python train.py --image_size=48 --translate=0.06 --encoder_activation="silu" --encoder_kernel_size=3 --label_smoothing=0.1 --decoder_layers=6 --decoder_inner_norm=false --learning_rate=0.0021 --adamw_lr_other_params=0.00097 --max_grad_norm=3.0 --decay_fraction=0.2 --weight_decay=0.1
Rows from block 2 of the text decoder, named by matrix and row number. Rows with one number belong to one neuron. Each number is 200 + 20 x the weight over its row's rms, rounded and kept within 0 to 999. All counts start at 0. After the name is the row's rms in percent of the matrix's.
# fc1: MLP up (decoder.blocks.2.mlp.fc1.weight, 768x192), inputs 0-95
# fc2: MLP down (decoder.blocks.2.mlp.fc2.weight, 192x768, transposed), outputs 0-95
fc1.526,096,208,224,221,228,225,169,206,211,172,201,198,185,185,200,245,210,192,196,193,209,209,163,221,159,189,165,223,193,256,233,224,232,218,213,206,176,234,185,216,228,212,220,174,225,185,194,199,194,217,186,224,201,210,203,203,203,184,225,192,187,223,199,221,196,205,186,186,217,192,185,212,250,199,210,200,204,175,201,212,206,186,206,213,221,199,216,243,234,208,201,170,184,175,219,178,196
fc2.526,100,225,190,206,185,183,198,222,226,224,191,198,194,206,191,232,211,192,201,232,185,218,195,169,185,176,193,214,181,245,218,192,210,177,178,225,218,198,207,253,216,212,223,175,204,203,184,200,195,184,231,232,194,165,195,194,213,215,219,180,205,174,164,207,232,208,226,196,204,210,169,247,201,179,195,212,200,206,198,193,212,200,149,204,190,176,227,195,184,189,137,201,193,234,221,219,237
fc1.527,096,217,231,213,198,218,229,186,216,232,235,201,222,204,227,209,203,198,206,168,177,208,198,172,201,197,193,187,188,200,207,188,242,180,181,212,217,194,222,211,225,228,210,202,216,190,163,179,231,204,222,194,180,219,195,196,187,184,205,194,198,179,230,180,218,199,215,198,227,180,210,201,156,223,169,190,215,210,202,195,188,190,173,227,235,209,221,214,236,196,181,249,219,194,178,236,241
fc2.527,100,196,182,199,248,219,195,215,208,214,193,204,227,189,229,204,242,188,177,200,232,160,205,216,176,220,222,193,199,226,181,228,188,179,197,197,196,210,177,232,195,179,195,186,215,211,210,213,179,169,160,191,187,218,200,250,175,205,217,186,191,206,206,207,190,213,187,213,225,208,202,221,212,226,240,209,203,216,157,221,148,221,228,176,242,209,225,223,205,178,211,168,180,200,201,187,197
fc1.528,094,196,194,221,223,213,211,214,208,206,203,171,208,221,197,201,196,226,161,201,224,214,170,228,208,202,222,188,182,195,187,196,194,174,201,230,212,172,205,153,212,191,184,216,184,218,193,193,198,223,199,230,185,202,213,226,196,202,181,157,222,231,194,206,192,199,197,204,222,210,214,230,180,210,211,187,208,202,184,168,226,195,199,219,209,196,207,202,190,198,215,197,193,242,194,220,176
fc2.528,094,212,180,181,208,172,182,165,181,183,198,196,195,185,178,192,195,166,177,214,223,214,182,173,216,185,212,226,216,214,185,222,217,209,214,196,193,161,174,218,141,189,211,202,182,183,174,193,214,222,209,176,183,196,213,163,171,216,161,220,205,246,197,191,201,228,241,173,233,183,209,216,171,211,213,203,209,184,181,199,210,197,162,238,207,254,207,191,192,221,158,217,197,186,213,225,190
fc1.529,106,232,211,190,179,197,200,220,215,172,187,194,193,215,204,225,189,203,225,162,193,180,220,198,216,196,217,183,225,175,180,199,202,229,207,231,170,196,205,204,240,178,223,198,243,189,209,170,194,206,170,228,215,160,206,204,224,191,200,214,213,208,200,192,233,193,203,186,228,221,201,198,192,224,193,178,161,167,212,242,244,231,223,209,221,181,226,192,240,202,203,212,209,220,216,190,171
fc2.529,107,161,219,200,202,216,187,199,205,187,199,227,186,221,202,204,238,214,225,144,192,192,178,192,216,207,233,195,204,195,208,191,179,242,176,187,217,191,204,209,211,198,196,193,195,189,241,167,227,202,197,231,166,176,219,181,186,163,180,207,141,208,169,205,225,195,199,208,207,184,214,218,228,181,178,212,209,175,200,219,177,225,223,217,180,197,195,189,215,227,221,236,229,209,218,195,190
fc1.530,101,215,224,189,215,223,171,186,226,203,210,256,204,186,196,196,224,204,222,219,209,170,183,235,223,224,197,194,190,184,214,210,154,205,220,205,221,211,228,179,188,216,181,172,167,215,209,207,208,187,207,210,242,192,208,236,182,214,235,189,189,225,212,194,179,178,214,175,194,180,203,214,192,204,190,220,193,212,214,226,223,215,227,196,218,199,218,201,233,210,204,207,211,194,211,162,219
fc2.530,101,178,184,230,206,223,178,206,211,207,157,156,213,200,171,164,228,174,214,204,212,205,218,209,194,181,202,189,202,206,180,175,214,199,222,226,198,229,210,217,187,206,195,207,208,201,221,196,206,209,181,183,210,207,217,210,206,195,200,206,217,183,227,163,155,189,206,205,226,194,202,183,163,157,229,192,161,202,206,187,185,217,208,172,190,245,171,192,193,225,167,183,241,203,201,220,189
fc1.531,095,214,197,194,231,200,204,208,227,225,204,202,220,190,215,192,198,254,198,178,175,211,180,199,161,189,224,205,171,182,234,209,206,200,188,230,209,258,179,209,211,211,185,225,244,235,205,192,249,206,222,173,203,203,223,206,189,175,197,199,222,187,208,241,224,221,199,227,205,212,182,222,171,202,143,190,184,204,208,186,204,188,204,220,191,201,212,215,213,183,201,214,195,196,184,222,214
fc2.531,104,198,225,180,223,227,225,210,219,192,199,217,221,164,185,198,186,180,220,221,180,203,196,183,187,211,185,178,189,192,207,225,163,188,214,168,206,206,192,203,241,211,223,181,205,180,212,211,202,189,183,158,175,218,217,186,239,175,215,216,207,189,236,209,191,201,173,195,215,235,207,211,167,234,212,207,212,193,229,206,226,211,167,226,215,182,190,171,215,185,169,182,180,163,199,215,216
fc1.532,103,193,220,188,164,189,215,217,219,202,174,221,196,204,201,256,195,206,190,194,208,193,194,213,197,228,198,190,177,213,176,239,247,188,168,192,204,227,188,231,198,230,188,250,203,179,213,191,211,227,227,201,163,198,219,232,213,214,232,224,195,244,188,243,194,195,197,216,225,184,205,219,198,218,181,207,201,181,218,210,215,206,220,226,189,215,220,169,235,193,202,157,209,208,213,214,213
fc2.532,101,196,219,212,204,176,201,203,187,211,196,204,219,196,233,194,228,226,228,194,208,180,194,183,183,151,185,195,172,194,197,206,213,208,200,216,206,223,213,189,203,170,214,180,204,170,170,185,147,238,237,173,205,166,214,216,184,177,192,187,206,180,204,169,184,197,196,244,200,183,207,203,196,217,201,186,173,222,231,231,181,208,193,208,199,217,207,235,179,259,162,220,205,175,218,210,218
fc1.533,097,220,198,204,222,204,196,203,208,207,195,184,195,228,211,222,186,173,225,182,200,193,217,195,212,208,217,207,189,175,191,203,179,195,239,190,193,214,230,236,226,211,217,209,207,206,192,221,191,175,191,189,188,188,201,193,223,174,197,192,189,214,193,225,203,190,201,198,202,284,236,200,162,194,198,184,221,216,157,197,196,175,215,189,214,205,166,210,224,235,171,254,224,197,191,207,213
fc2.533,101,200,219,176,245,175,223,193,235,199,198,219,210,184,198,188,199,184,213,191,175,191,174,199,180,168,168,202,166,221,205,213,216,221,238,158,199,198,220,180,229,212,201,172,176,206,239,200,217,192,193,201,189,202,193,203,184,197,168,201,171,190,193,199,179,150,213,230,190,164,203,188,210,197,186,207,200,181,215,207,224,211,213,222,211,226,218,223,221,183,183,173,190,245,197,176,203
fc1.534,092,194,175,210,240,191,207,232,187,172,183,196,239,176,227,191,209,197,197,236,171,192,176,190,204,204,203,190,190,191,237,220,217,194,205,205,227,175,213,250,173,219,216,179,246,205,214,214,211,174,227,189,172,218,173,199,187,208,198,199,216,184,215,187,187,173,224,211,178,178,200,219,171,188,206,208,187,185,203,181,193,208,235,204,201,188,182,192,191,205,185,202,183,161,197,187,208
fc2.534,097,182,197,232,186,209,165,208,197,230,206,170,213,204,200,166,197,179,222,180,175,202,205,196,231,205,172,203,230,184,191,199,202,226,218,231,224,167,184,188,194,193,201,156,167,202,204,214,224,194,168,199,193,218,193,171,145,154,181,175,175,179,203,178,188,179,175,207,221,189,213,214,193,199,207,212,148,140,187,201,192,183,212,189,228,189,207,236,221,170,200,188,205,197,199,208,231
fc1.535,102,174,192,173,201,186,211,226,212,235,227,180,163,230,221,194,181,208,181,207,212,178,196,163,203,204,194,195,187,193,216,196,214,176,229,205,212,229,236,196,217,200,209,210,213,174,162,205,158,193,225,170,197,203,216,212,188,234,199,183,227,223,228,190,193,182,187,177,184,219,194,202,220,219,201,192,203,209,226,219,193,199,205,201,201,231,228,176,185,198,204,176,205,214,200,185,232
fc2.535,100,167,190,198,200,212,207,173,175,202,227,207,190,175,186,210,182,217,210,183,202,198,209,206,193,210,217,187,227,195,209,219,194,226,179,155,171,209,186,237,191,192,190,171,176,205,199,199,193,229,189,181,176,233,205,189,189,212,189,164,225,204,195,203,191,182,215,171,223,226,227,201,171,185,212,202,190,210,191,210,167,219,201,194,205,160,192,200,219,215,180,218,237,218,217,212,220
fc1.536,107,180,222,146,206,210,204,200,188,215,170,201,173,170,196,196,197,219,192,204,231,206,207,182,213,202,251,238,230,207,180,192,209,221,191,168,207,231,187,184,201,193,190,201,209,183,234,211,208,212,226,217,184,245,194,208,206,225,202,221,189,184,180,180,211,200,192,210,192,200,209,218,200,217,184,197,235,196,197,201,193,201,207,211,174,215,183,184,205,192,212,183,203,236,181,161,233
fc2.536,100,213,179,196,192,210,166,235,211,202,167,177,206,206,207,182,203,193,183,218,182,186,201,210,164,181,215,200,169,222,181,222,202,231,211,203,204,189,203,194,215,198,221,186,204,261,208,192,200,205,230,180,234,246,238,208,210,171,250,214,217,236,188,216,213,179,189,194,205,195,181,181,209,216,212,195,242,209,185,199,198,213,202,166,190,225,208,210,183,210,211,167,165,205,204,224,160
fc1.537,099,190,182,217,200,156,203,173,198,196,229,227,211,247,175,211,179,190,197,194,200,214,215,157,226,199,211,178,223,208,215,175,187,211,164,182,217,221,175,215,212,196,199,209,206,162,167,214,202,193,181,209,211,198,205,229,208,245,170,207,219,246,173,187,206,207,220,170,208,208,185,197,198,197,231,183,208,211,171,215,167,246,204,217,222,181,200,215,202,205,212,224,199,195,178,172,204
fc2.537,102,196,205,200,202,198,182,212,201,212,179,176,205,188,197,234,206,172,224,192,212,161,189,217,202,205,250,226,184,200,190,204,174,232,204,217,192,219,247,207,234,165,236,198,173,199,209,172,211,206,201,196,193,182,213,205,187,202,213,220,223,201,206,187,193,197,203,176,223,177,240,217,180,206,191,193,205,217,198,182,188,155,217,194,192,176,189,178,187,175,181,210,193,224,201,230,203
fc1.538,095,226,190,215,187,188,167,228,185,215,195,174,214,202,196,200,198,196,205,197,241,194,198,224,239,196,150,150,160,189,198,183,191,218,204,219,227,186,236,221,199,166,214,181,191,190,222,210,188,216,184,206,200,168,223,226,218,199,208,196,218,221,198,205,201,209,192,211,208,189,205,175,210,200,191,158,183,221,253,201,231,227,183,214,202,193,206,186,218,203,180,220,214,195,201,220,205
fc2.538,096,205,167,172,205,225,210,234,192,196,201,184,177,181,216,186,213,202,203,196,157,191,193,179,184,177,210,202,185,190,188,236,220,182,179,218,203,245,224,231,215,177,223,220,224,225,174,177,224,155,195,231,209,234,184,187,195,193,207,238,231,225,197,201,229,202,237,214,190,174,206,244,178,207,209,164,193,211,173,191,181,185,179,185,189,157,226,182,200,209,193,200,238,173,180,194,228
fc1.539,105,169,220,229,213,207,187,217,201,179,226,210,223,196,214,167,203,203,206,191,195,212,203,200,196,207,216,203,190,219,229,204,234,215,194,213,209,221,166,215,209,167,238,198,171,197,213,200,198,186,243,203,198,266,228,203,175,229,234,191,224,194,202,230,216,217,184,227,200,220,189,241,236,210,223,207,205,201,177,248,226,242,184,155,186,191,243,245,171,206,234,213,234,210,173,212,196
fc2.539,101,201,227,210,189,146,171,203,182,232,212,206,218,204,202,176,195,198,208,213,195,225,184,184,199,199,218,234,190,191,217,227,178,241,219,183,170,198,206,235,188,202,188,203,180,210,224,220,204,188,187,193,220,194,231,193,165,219,208,218,218,219,196,205,200,216,165,229,170,201,218,206,181,205,190,206,219,194,190,220,225,192,201,181,220,207,196,246,192,199,186,248,228,197,177,193,226
fc1.540,109,168,198,200,202,207,212,202,175,233,185,164,210,245,207,214,228,206,235,219,214,248,220,175,229,241,208,239,202,196,206,203,230,197,174,184,184,184,205,191,212,215,202,197,225,221,203,208,243,217,222,214,221,191,223,204,224,196,211,212,197,204,199,182,211,227,219,203,194,223,205,228,222,210,206,162,207,208,204,224,208,220,216,195,236,198,215,218,199,189,218,211,194,224,184,183,179
fc2.540,093,187,198,202,195,190,204,162,196,183,212,234,197,203,208,207,191,235,190,186,174,212,234,234,225,197,208,188,195,209,171,232,172,202,214,205,192,209,216,209,182,201,212,184,196,164,199,209,164,221,176,212,185,178,248,239,205,224,200,180,182,208,234,197,189,220,183,235,219,196,217,196,174,181,226,179,157,204,219,243,210,191,188,215,197,195,225,216,223,203,214,195,179,192,176,202,207
fc1.541,101,217,201,198,215,196,195,202,218,197,223,214,213,176,223,205,189,184,211,241,214,181,192,221,217,171,221,208,208,218,187,200,177,199,217,169,210,171,207,220,237,178,209,226,215,209,188,194,222,205,185,202,183,186,199,198,193,208,203,213,237,170,258,211,171,180,220,173,212,188,165,168,194,181,182,207,196,168,234,188,230,198,196,202,201,184,171,190,207,227,239,176,214,190,221,184,184
fc2.541,112,232,219,196,175,214,203,232,206,185,198,190,196,220,221,235,210,176,215,220,184,189,200,212,202,225,222,212,227,193,181,202,216,206,194,198,156,218,205,198,170,213,188,183,169,199,214,204,207,213,200,201,214,191,212,191,202,213,202,179,210,207,206,196,220,228,167,193,207,203,218,218,228,215,231,176,190,181,159,217,208,230,220,191,197,225,245,185,202,215,153,192,201,228,202,181,171
fc1.542,098,211,250,261,228,184,249,193,184,220,195,225,181,237,186,191,230,195,191,161,177,221,190,198,203,203,218,194,220,186,222,204,201,226,234,215,202,205,191,216,205,224,192,180,199,202,185,173,174,152,214,186,217,193,201,200,186,214,174,211,195,198,228,205,231,200,215,172,225,201,230,211,234,201,189,200,195,203,183,192,201,166,191,199,206,207,172,240,217,164,220,204,180,193,215,204,194
fc2.542,102,190,176,215,191,177,189,218,197,194,195,179,200,227,224,181,192,199,206,211,184,184,196,197,216,213,224,230,245,194,191,217,193,213,208,192,258,182,172,194,207,208,207,219,153,204,202,196,211,196,231,204,185,189,224,223,226,234,193,189,204,176,193,208,221,155,203,176,193,181,167,183,204,160,218,182,170,210,202,219,200,200,191,211,188,231,193,204,223,239,220,218,220,209,211,181,138
fc1.543,110,195,209,182,213,195,244,224,190,211,179,197,196,201,231,219,183,193,218,197,189,164,194,192,214,210,193,165,186,190,199,173,191,173,185,221,187,196,221,187,194,204,235,195,192,203,175,209,218,236,243,185,207,176,200,201,209,191,191,194,207,185,174,176,205,222,174,214,224,201,214,212,178,195,213,199,205,192,241,214,194,215,193,198,215,179,230,211,159,214,158,225,197,196,207,208,222
fc2.543,098,188,178,191,210,209,175,194,216,180,202,181,177,220,204,187,188,218,187,189,162,218,158,196,187,216,178,202,186,188,188,178,212,192,189,196,186,181,203,198,244,199,182,177,207,164,209,158,200,212,215,203,204,217,202,165,192,201,190,187,192,222,239,211,229,210,194,180,199,212,214,158,195,198,212,223,193,187,169,212,166,234,217,185,202,257,199,178,208,208,180,219,227,209,178,158,164
fc1.544,114,203,212,223,230,176,214,203,226,216,224,195,199,206,217,245,168,175,190,214,235,202,234,206,195,194,219,204,159,233,234,196,177,198,209,211,228,195,200,198,181,179,170,227,210,225,184,219,209,177,163,174,183,176,191,213,219,195,244,200,201,212,186,239,239,226,191,235,209,224,209,192,223,216,184,218,212,203,193,245,202,176,213,202,220,181,207,196,186,193,203,194,221,198,223,213,210
fc2.544,116,179,227,226,226,195,218,225,227,188,210,187,205,199,196,252,210,168,178,202,193,208,214,224,185,175,233,161,229,180,201,186,183,201,192,215,186,177,170,175,185,167,162,203,229,222,202,226,145,229,198,185,158,182,215,218,221,210,250,197,195,236,185,195,225,205,212,207,230,199,220,244,198,166,171,172,210,179,203,211,209,193,211,196,200,188,198,194,213,204,174,191,206,191,207,203,216
fc1.545,096,200,195,218,197,198,221,210,176,172,158,184,213,214,186,231,219,213,225,223,208,190,196,225,220,213,247,227,171,196,232,188,193,171,197,227,191,229,191,192,202,240,190,196,200,222,258,204,199,224,220,237,216,211,217,242,170,167,227,185,218,196,204,206,199,214,183,224,197,192,195,199,219,205,232,198,187,180,174,164,216,203,193,178,252,216,224,205,173,206,183,197,201,198,208,175,218
fc2.545,103,231,207,199,208,208,184,221,216,211,191,184,213,209,201,184,186,166,205,216,202,198,215,214,237,186,185,206,212,188,199,186,231,204,225,155,171,188,203,207,229,182,199,250,163,179,204,210,214,208,238,184,194,211,195,189,213,169,170,196,164,195,193,214,166,176,195,234,171,207,181,174,189,222,218,225,196,214,205,201,188,190,195,185,191,192,200,174,170,217,204,187,216,207,224,221,226
fc1.546,098,188,210,169,204,196,252,224,207,195,235,221,184,237,195,207,195,198,244,179,210,184,188,208,175,200,215,243,189,158,227,207,185,153,223,208,206,221,211,190,228,229,222,206,219,190,187,224,196,167,201,236,251,177,206,226,191,208,152,208,181,197,168,218,217,217,196,203,183,202,179,186,200,188,218,194,198,196,183,229,218,191,189,234,194,209,222,214,192,198,199,215,218,188,184,205,211
fc2.546,099,175,187,202,221,194,183,219,208,175,208,189,210,186,185,180,184,175,132,230,215,207,182,221,208,194,211,180,164,181,189,197,233,203,166,207,178,189,172,170,201,172,196,228,208,157,204,203,195,201,197,198,240,224,213,176,207,245,215,198,238,214,188,207,212,199,176,204,159,227,216,207,215,188,216,206,245,177,224,203,221,203,197,205,170,222,227,237,219,178,210,203,212,199,245,165,193
fc1.547,101,214,183,203,194,216,205,193,197,202,198,215,181,198,221,213,218,223,158,184,193,201,204,165,188,225,180,192,140,188,187,188,208,222,203,202,218,162,202,168,230,216,204,214,201,193,224,174,211,183,227,192,182,195,176,224,190,218,221,204,206,217,201,229,234,225,202,221,230,192,199,207,200,184,178,212,224,203,224,207,218,227,230,211,182,179,182,220,202,201,206,209,224,192,234,195,209
fc2.547,103,196,172,225,194,227,200,193,209,184,186,182,216,233,195,229,170,209,202,216,193,200,193,188,253,232,203,190,219,210,214,232,205,199,221,205,196,189,173,211,227,192,226,173,214,207,247,204,201,191,203,227,216,191,223,225,188,184,228,194,225,168,196,230,221,197,208,193,245,183,197,207,202,227,218,212,238,187,208,220,215,195,187,224,190,237,155,215,203,205,176,226,191,189,215,214,167
fc1.548,091,208,224,245,214,201,180,218,196,216,141,189,189,142,201,229,178,201,193,192,199,167,223,192,170,180,170,215,182,238,228,185,203,203,233,227,234,192,191,182,232,191,202,170,181,201,232,202,199,172,194,203,191,210,230,236,182,176,203,212,218,182,173,207,222,221,214,181,179,175,240,219,200,201,187,189,210,212,181,207,196,216,212,208,193,197,223,183,227,193,210,215,181,212,154,196,195
fc2.548,097,210,198,177,177,182,194,203,233,205,215,170,200,174,203,175,210,237,238,198,190,206,239,181,248,199,222,176,200,158,200,206,195,172,161,217,197,237,187,149,179,199,224,209,242,173,177,241,194,201,170,217,164,186,215,187,194,165,201,186,185,250,209,242,183,209,212,189,198,200,182,170,211,190,205,236,196,176,221,190,209,200,196,233,238,199,227,198,208,221,194,204,214,221,182,212,175
fc1.549,097,230,229,209,186,199,196,234,212,222,181,194,183,188,182,244,217,200,208,181,190,160,198,201,203,242,211,204,199,190,192,207,227,194,187,175,226,246,218,198,176,231,228,212,190,189,213,220,227,197,219,214,205,199,236,214,161,183,227,190,173,202,218,196,203,224,192,185,203,242,196,189,215,260,207,172,211,182,217,205,193,216,221,200,210,241,212,208,213,182,200,195,205,201,166,185,209
fc2.549,096,217,196,202,213,221,145,153,185,220,229,172,197,248,186,220,242,165,184,201,217,191,232,166,194,201,203,192,162,201,206,203,189,202,219,192,173,219,195,183,220,198,198,185,187,217,194,223,163,166,204,192,227,193,190,191,194,213,204,209,182,211,186,201,199,204,207,157,202,199,221,179,197,227,188,194,197,181,222,186,214,191,158,182,178,229,202,181,201,190,216,198,251,209,189,210,198
fc1.550,104,187,213,213,229,223,200,187,218,172,207,194,229,220,214,222,212,234,209,191,177,234,189,219,174,180,200,207,162,223,225,189,196,154,208,192,224,172,206,209,202,201,202,218,199,151,217,151,193,205,175,200,213,180,178,207,208,224,206,185,149,184,198,189,180,206,209,212,213,223,184,228,236,237,233,226,175,190,182,205,218,233,190,201,224,221,175,208,186,181,223,174,222,183,223,199,218
fc2.550,107,209,165,221,229,196,193,212,210,202,210,208,198,207,150,181,214,191,210,230,199,199,226,194,200,188,208,200,203,177,201,222,219,224,198,163,234,198,247,216,189,211,219,182,199,233,232,160,217,204,213,202,227,202,222,182,170,193,186,195,167,193,213,200,218,206,183,199,237,195,174,251,226,221,190,234,220,217,199,238,192,213,194,206,178,204,217,218,232,228,167,174,222,203,182,206,181
fc1.551,102,202,229,229,206,205,169,217,172,178,242,233,217,226,221,170,169,228,196,221,199,204,180,243,177,234,196,225,204,196,233,215,204,176,185,211,175,205,175,187,181,187,199,203,228,207,227,199,209,198,215,180,194,198,193,205,197,229,225,186,226,224,209,201,177,208,202,202,201,218,205,219,226,214,187,209,206,245,221,232,231,179,196,181,218,202,202,201,198,228,209,202,177,226,193,214,216
fc2.551,102,235,204,225,189,189,208,223,207,220,191,201,194,205,185,224,203,176,171,199,196,176,218,237,212,206,218,189,208,171,178,199,233,190,188,177,206,233,173,184,222,192,217,211,203,219,175,207,219,232,211,217,175,197,204,195,219,205,171,199,201,193,225,203,185,150,211,178,220,197,153,186,206,182,195,193,160,176,164,183,188,200,210,189,184,209,191,184,179,235,224,181,197,184,229,214,211
fc1.552,110,208,182,190,171,199,182,145,188,206,225,206,194,203,216,236,206,217,214,176,233,191,196,223,204,218,196,231,211,193,265,205,224,208,189,212,215,221,197,174,195,204,225,209,221,171,220,207,210,212,180,199,214,227,205,190,195,189,188,192,210,213,212,216,220,228,173,184,222,234,223,190,236,173,193,176,195,219,212,226,218,206,212,201,212,202,204,209,199,228,196,180,227,222,214,179,224
fc2.552,108,204,212,198,225,187,153,187,201,204,181,203,181,179,193,210,193,222,199,197,236,204,211,199,234,195,186,207,191,189,217,197,216,232,204,226,192,216,193,176,187,172,221,178,189,193,207,201,208,183,186,151,223,228,184,221,186,209,194,161,220,203,235,199,163,205,191,230,174,211,163,201,198,205,202,197,195,204,222,186,182,217,222,195,165,193,201,193,185,234,233,221,201,205,244,219,207
fc1.553,098,183,198,204,223,189,207,200,205,197,185,197,188,217,218,194,175,223,216,216,220,172,212,218,208,202,170,232,184,214,199,199,193,208,181,191,222,175,195,232,245,200,212,207,189,193,213,178,178,180,206,199,196,191,151,230,231,175,179,175,215,211,228,203,205,215,185,218,191,171,211,195,198,213,181,208,233,216,218,194,226,183,213,194,202,207,208,232,162,183,225,182,174,236,176,206,168
fc2.553,094,224,175,192,213,167,207,202,164,228,215,173,190,174,199,202,185,189,203,171,216,179,232,215,188,213,175,200,232,156,178,230,268,208,197,212,144,167,192,197,196,214,192,212,195,175,205,224,200,214,181,207,184,208,198,190,175,188,192,212,219,226,200,193,221,196,199,195,196,209,186,199,196,197,185,197,192,227,209,210,187,233,212,190,236,211,189,191,185,207,198,194,215,194,174,216,218
fc1.554,095,227,207,184,186,196,201,169,191,191,191,181,207,216,215,197,214,183,187,194,241,229,203,226,192,184,190,200,179,201,165,192,211,192,181,198,216,193,180,156,212,180,182,195,199,228,205,197,169,254,185,211,199,212,190,177,209,204,193,226,176,193,208,171,201,183,190,189,218,213,208,223,203,188,169,194,204,221,180,208,160,223,184,202,199,217,176,167,214,174,170,176,207,175,223,194,227
fc2.554,100,177,202,189,241,201,195,204,153,219,200,212,201,189,242,198,204,201,191,209,157,223,229,195,194,183,220,212,165,225,226,216,216,232,181,202,191,229,165,199,193,194,226,179,175,229,189,210,212,192,171,233,196,187,203,179,171,245,198,200,177,218,216,216,209,191,189,193,207,200,220,236,204,183,189,184,170,202,187,175,218,169,234,221,220,178,191,173,231,194,182,218,194,202,168,196,201
fc1.555,098,193,219,209,207,234,200,229,224,181,188,180,240,221,181,170,180,218,220,197,241,215,201,210,203,206,180,185,192,213,198,224,192,183,196,173,204,203,194,233,195,214,222,163,180,198,189,191,179,198,191,232,225,188,172,198,222,192,217,168,206,219,169,222,189,215,173,178,152,214,201,225,238,233,226,237,203,217,197,183,199,242,231,217,208,206,229,181,232,202,174,208,166,207,207,216,245
fc2.555,103,191,185,180,246,175,177,213,196,215,167,200,228,188,196,232,191,203,236,188,227,180,152,244,238,200,198,176,187,200,188,208,197,172,227,206,186,194,180,206,203,235,192,198,197,195,206,209,156,226,217,224,218,181,155,217,216,184,200,226,174,173,220,180,210,201,235,202,223,193,213,166,232,194,214,177,188,227,207,201,224,207,185,188,206,187,199,205,215,217,206,186,197,211,201,178,173
fc1.556,100,219,205,227,187,185,188,205,191,198,205,229,208,208,194,238,194,189,197,178,204,191,209,178,214,222,203,183,181,189,172,230,199,189,174,202,223,221,173,200,214,190,193,209,179,229,220,209,198,210,161,214,188,225,225,233,176,225,176,212,223,160,212,180,169,234,207,223,204,191,199,195,213,226,211,204,174,220,205,226,205,253,201,205,184,190,248,196,223,202,178,214,170,176,213,193,223
fc2.556,101,218,169,188,185,201,233,207,188,205,227,187,210,165,197,227,196,184,199,201,217,222,201,223,209,214,212,201,202,154,206,206,239,216,197,211,189,193,203,218,207,207,205,204,225,214,198,195,169,169,205,190,192,152,186,218,174,188,185,224,190,228,219,229,197,190,224,204,195,242,189,194,183,214,160,204,201,184,219,187,195,181,225,154,183,212,204,214,234,188,202,202,192,199,226,202,194
fc1.557,096,184,201,197,215,237,222,181,189,196,202,185,216,205,219,196,207,182,204,176,180,199,188,186,214,172,212,215,194,196,212,177,203,194,195,198,198,202,182,174,229,188,190,195,195,198,193,183,210,211,187,222,213,192,202,236,186,176,191,170,209,228,178,169,249,239,176,204,200,200,232,213,167,201,197,208,228,212,174,174,182,211,194,179,197,181,198,215,232,211,184,203,214,215,205,194,228
fc2.557,105,202,200,212,191,208,202,233,233,179,225,206,201,200,194,206,177,175,245,208,201,169,190,191,217,192,214,215,218,188,188,147,172,180,253,177,203,197,197,189,197,182,157,207,214,173,192,203,223,215,225,191,217,217,164,209,183,189,178,232,200,176,201,190,163,232,236,187,198,193,174,184,177,186,207,212,159,218,215,186,194,200,158,198,212,228,237,174,200,193,187,172,178,172,171,166,187
fc1.558,099,225,188,177,190,191,207,180,187,201,201,204,223,211,147,198,217,198,199,192,191,229,191,214,237,196,232,207,229,210,197,183,169,219,206,185,204,193,200,205,200,226,238,177,176,215,224,257,181,212,232,180,201,194,175,161,192,214,201,209,218,185,192,203,209,188,218,210,151,173,230,247,168,199,223,217,206,185,229,200,166,227,193,213,217,204,213,219,195,201,179,198,198,186,179,183,215
fc2.558,099,213,204,181,224,253,182,216,227,215,216,202,184,189,244,208,206,203,212,200,179,202,210,205,188,205,223,205,196,242,216,140,178,221,180,157,189,171,221,172,175,179,176,226,200,222,182,149,192,237,198,202,177,191,202,200,201,216,181,197,199,189,214,221,207,210,194,191,198,163,195,224,196,194,192,184,197,180,199,203,212,187,192,237,205,212,225,206,199,175,218,191,213,187,207,206,182
fc1.559,100,182,209,180,195,183,210,237,191,222,207,209,205,226,221,207,188,184,241,194,217,188,227,183,184,195,192,187,171,183,215,185,211,191,177,220,211,200,222,182,221,205,224,200,204,189,203,183,240,215,203,185,209,218,213,164,203,186,235,173,187,203,172,204,187,226,203,185,157,233,210,222,236,170,197,233,210,200,218,242,169,173,175,197,202,190,192,178,201,215,210,196,164,183,222,218,200
fc2.559,100,176,200,198,201,211,196,180,222,182,231,200,193,239,210,212,243,202,217,195,212,180,235,188,163,177,208,223,183,241,197,186,228,186,168,197,208,200,186,188,178,213,183,227,182,127,205,188,232,203,205,208,213,199,191,176,176,175,180,174,208,185,226,204,211,225,214,211,195,233,200,220,194,175,182,187,219,229,207,182,183,172,199,184,197,228,196,183,206,224,217,214,210,195,186,179,192
fc1.560,102,164,218,184,251,223,197,192,183,210,198,211,208,211,200,189,187,245,214,210,201,202,207,179,208,207,236,223,219,210,217,201,212,165,222,169,186,221,201,185,225,188,184,213,210,198,246,229,220,198,217,210,218,186,190,197,184,199,199,223,224,203,166,221,195,204,204,230,241,179,215,213,223,205,190,214,214,190,214,208,210,216,196,220,219,213,214,228,169,231,188,260,215,213,197,208,181
fc2.560,096,182,209,220,197,202,194,178,215,218,218,210,228,212,218,216,192,241,206,205,192,169,219,212,217,201,195,184,229,177,219,187,186,195,194,169,188,225,177,234,212,177,181,198,194,185,188,226,228,194,199,174,192,192,205,229,195,155,195,202,214,189,193,204,179,170,231,248,197,203,224,209,186,202,184,190,188,206,210,209,171,159,186,197,220,230,175,202,197,234,184,209,205,216,223,218,228
fc1.561,105,235,197,144,195,191,196,203,204,196,198,180,207,230,249,219,176,200,251,232,204,224,218,197,207,181,199,223,216,202,187,225,156,176,209,179,206,238,216,226,191,228,207,204,201,191,232,186,201,199,160,201,233,199,236,203,212,230,211,218,206,182,222,212,215,202,201,217,231,219,188,218,195,193,227,181,213,191,187,244,211,211,198,208,197,159,228,187,211,222,212,187,201,212,204,223,169
fc2.561,092,223,195,187,193,212,219,177,197,177,201,198,180,212,207,193,198,188,196,211,202,157,183,203,193,269,183,207,198,187,191,223,200,183,206,215,187,192,217,166,220,205,186,177,205,172,198,175,168,212,192,189,240,201,198,182,226,198,212,186,201,148,225,211,218,199,204,226,206,180,218,221,203,195,184,181,203,212,188,176,211,183,204,199,193,235,208,178,175,217,182,182,208,190,142,213,191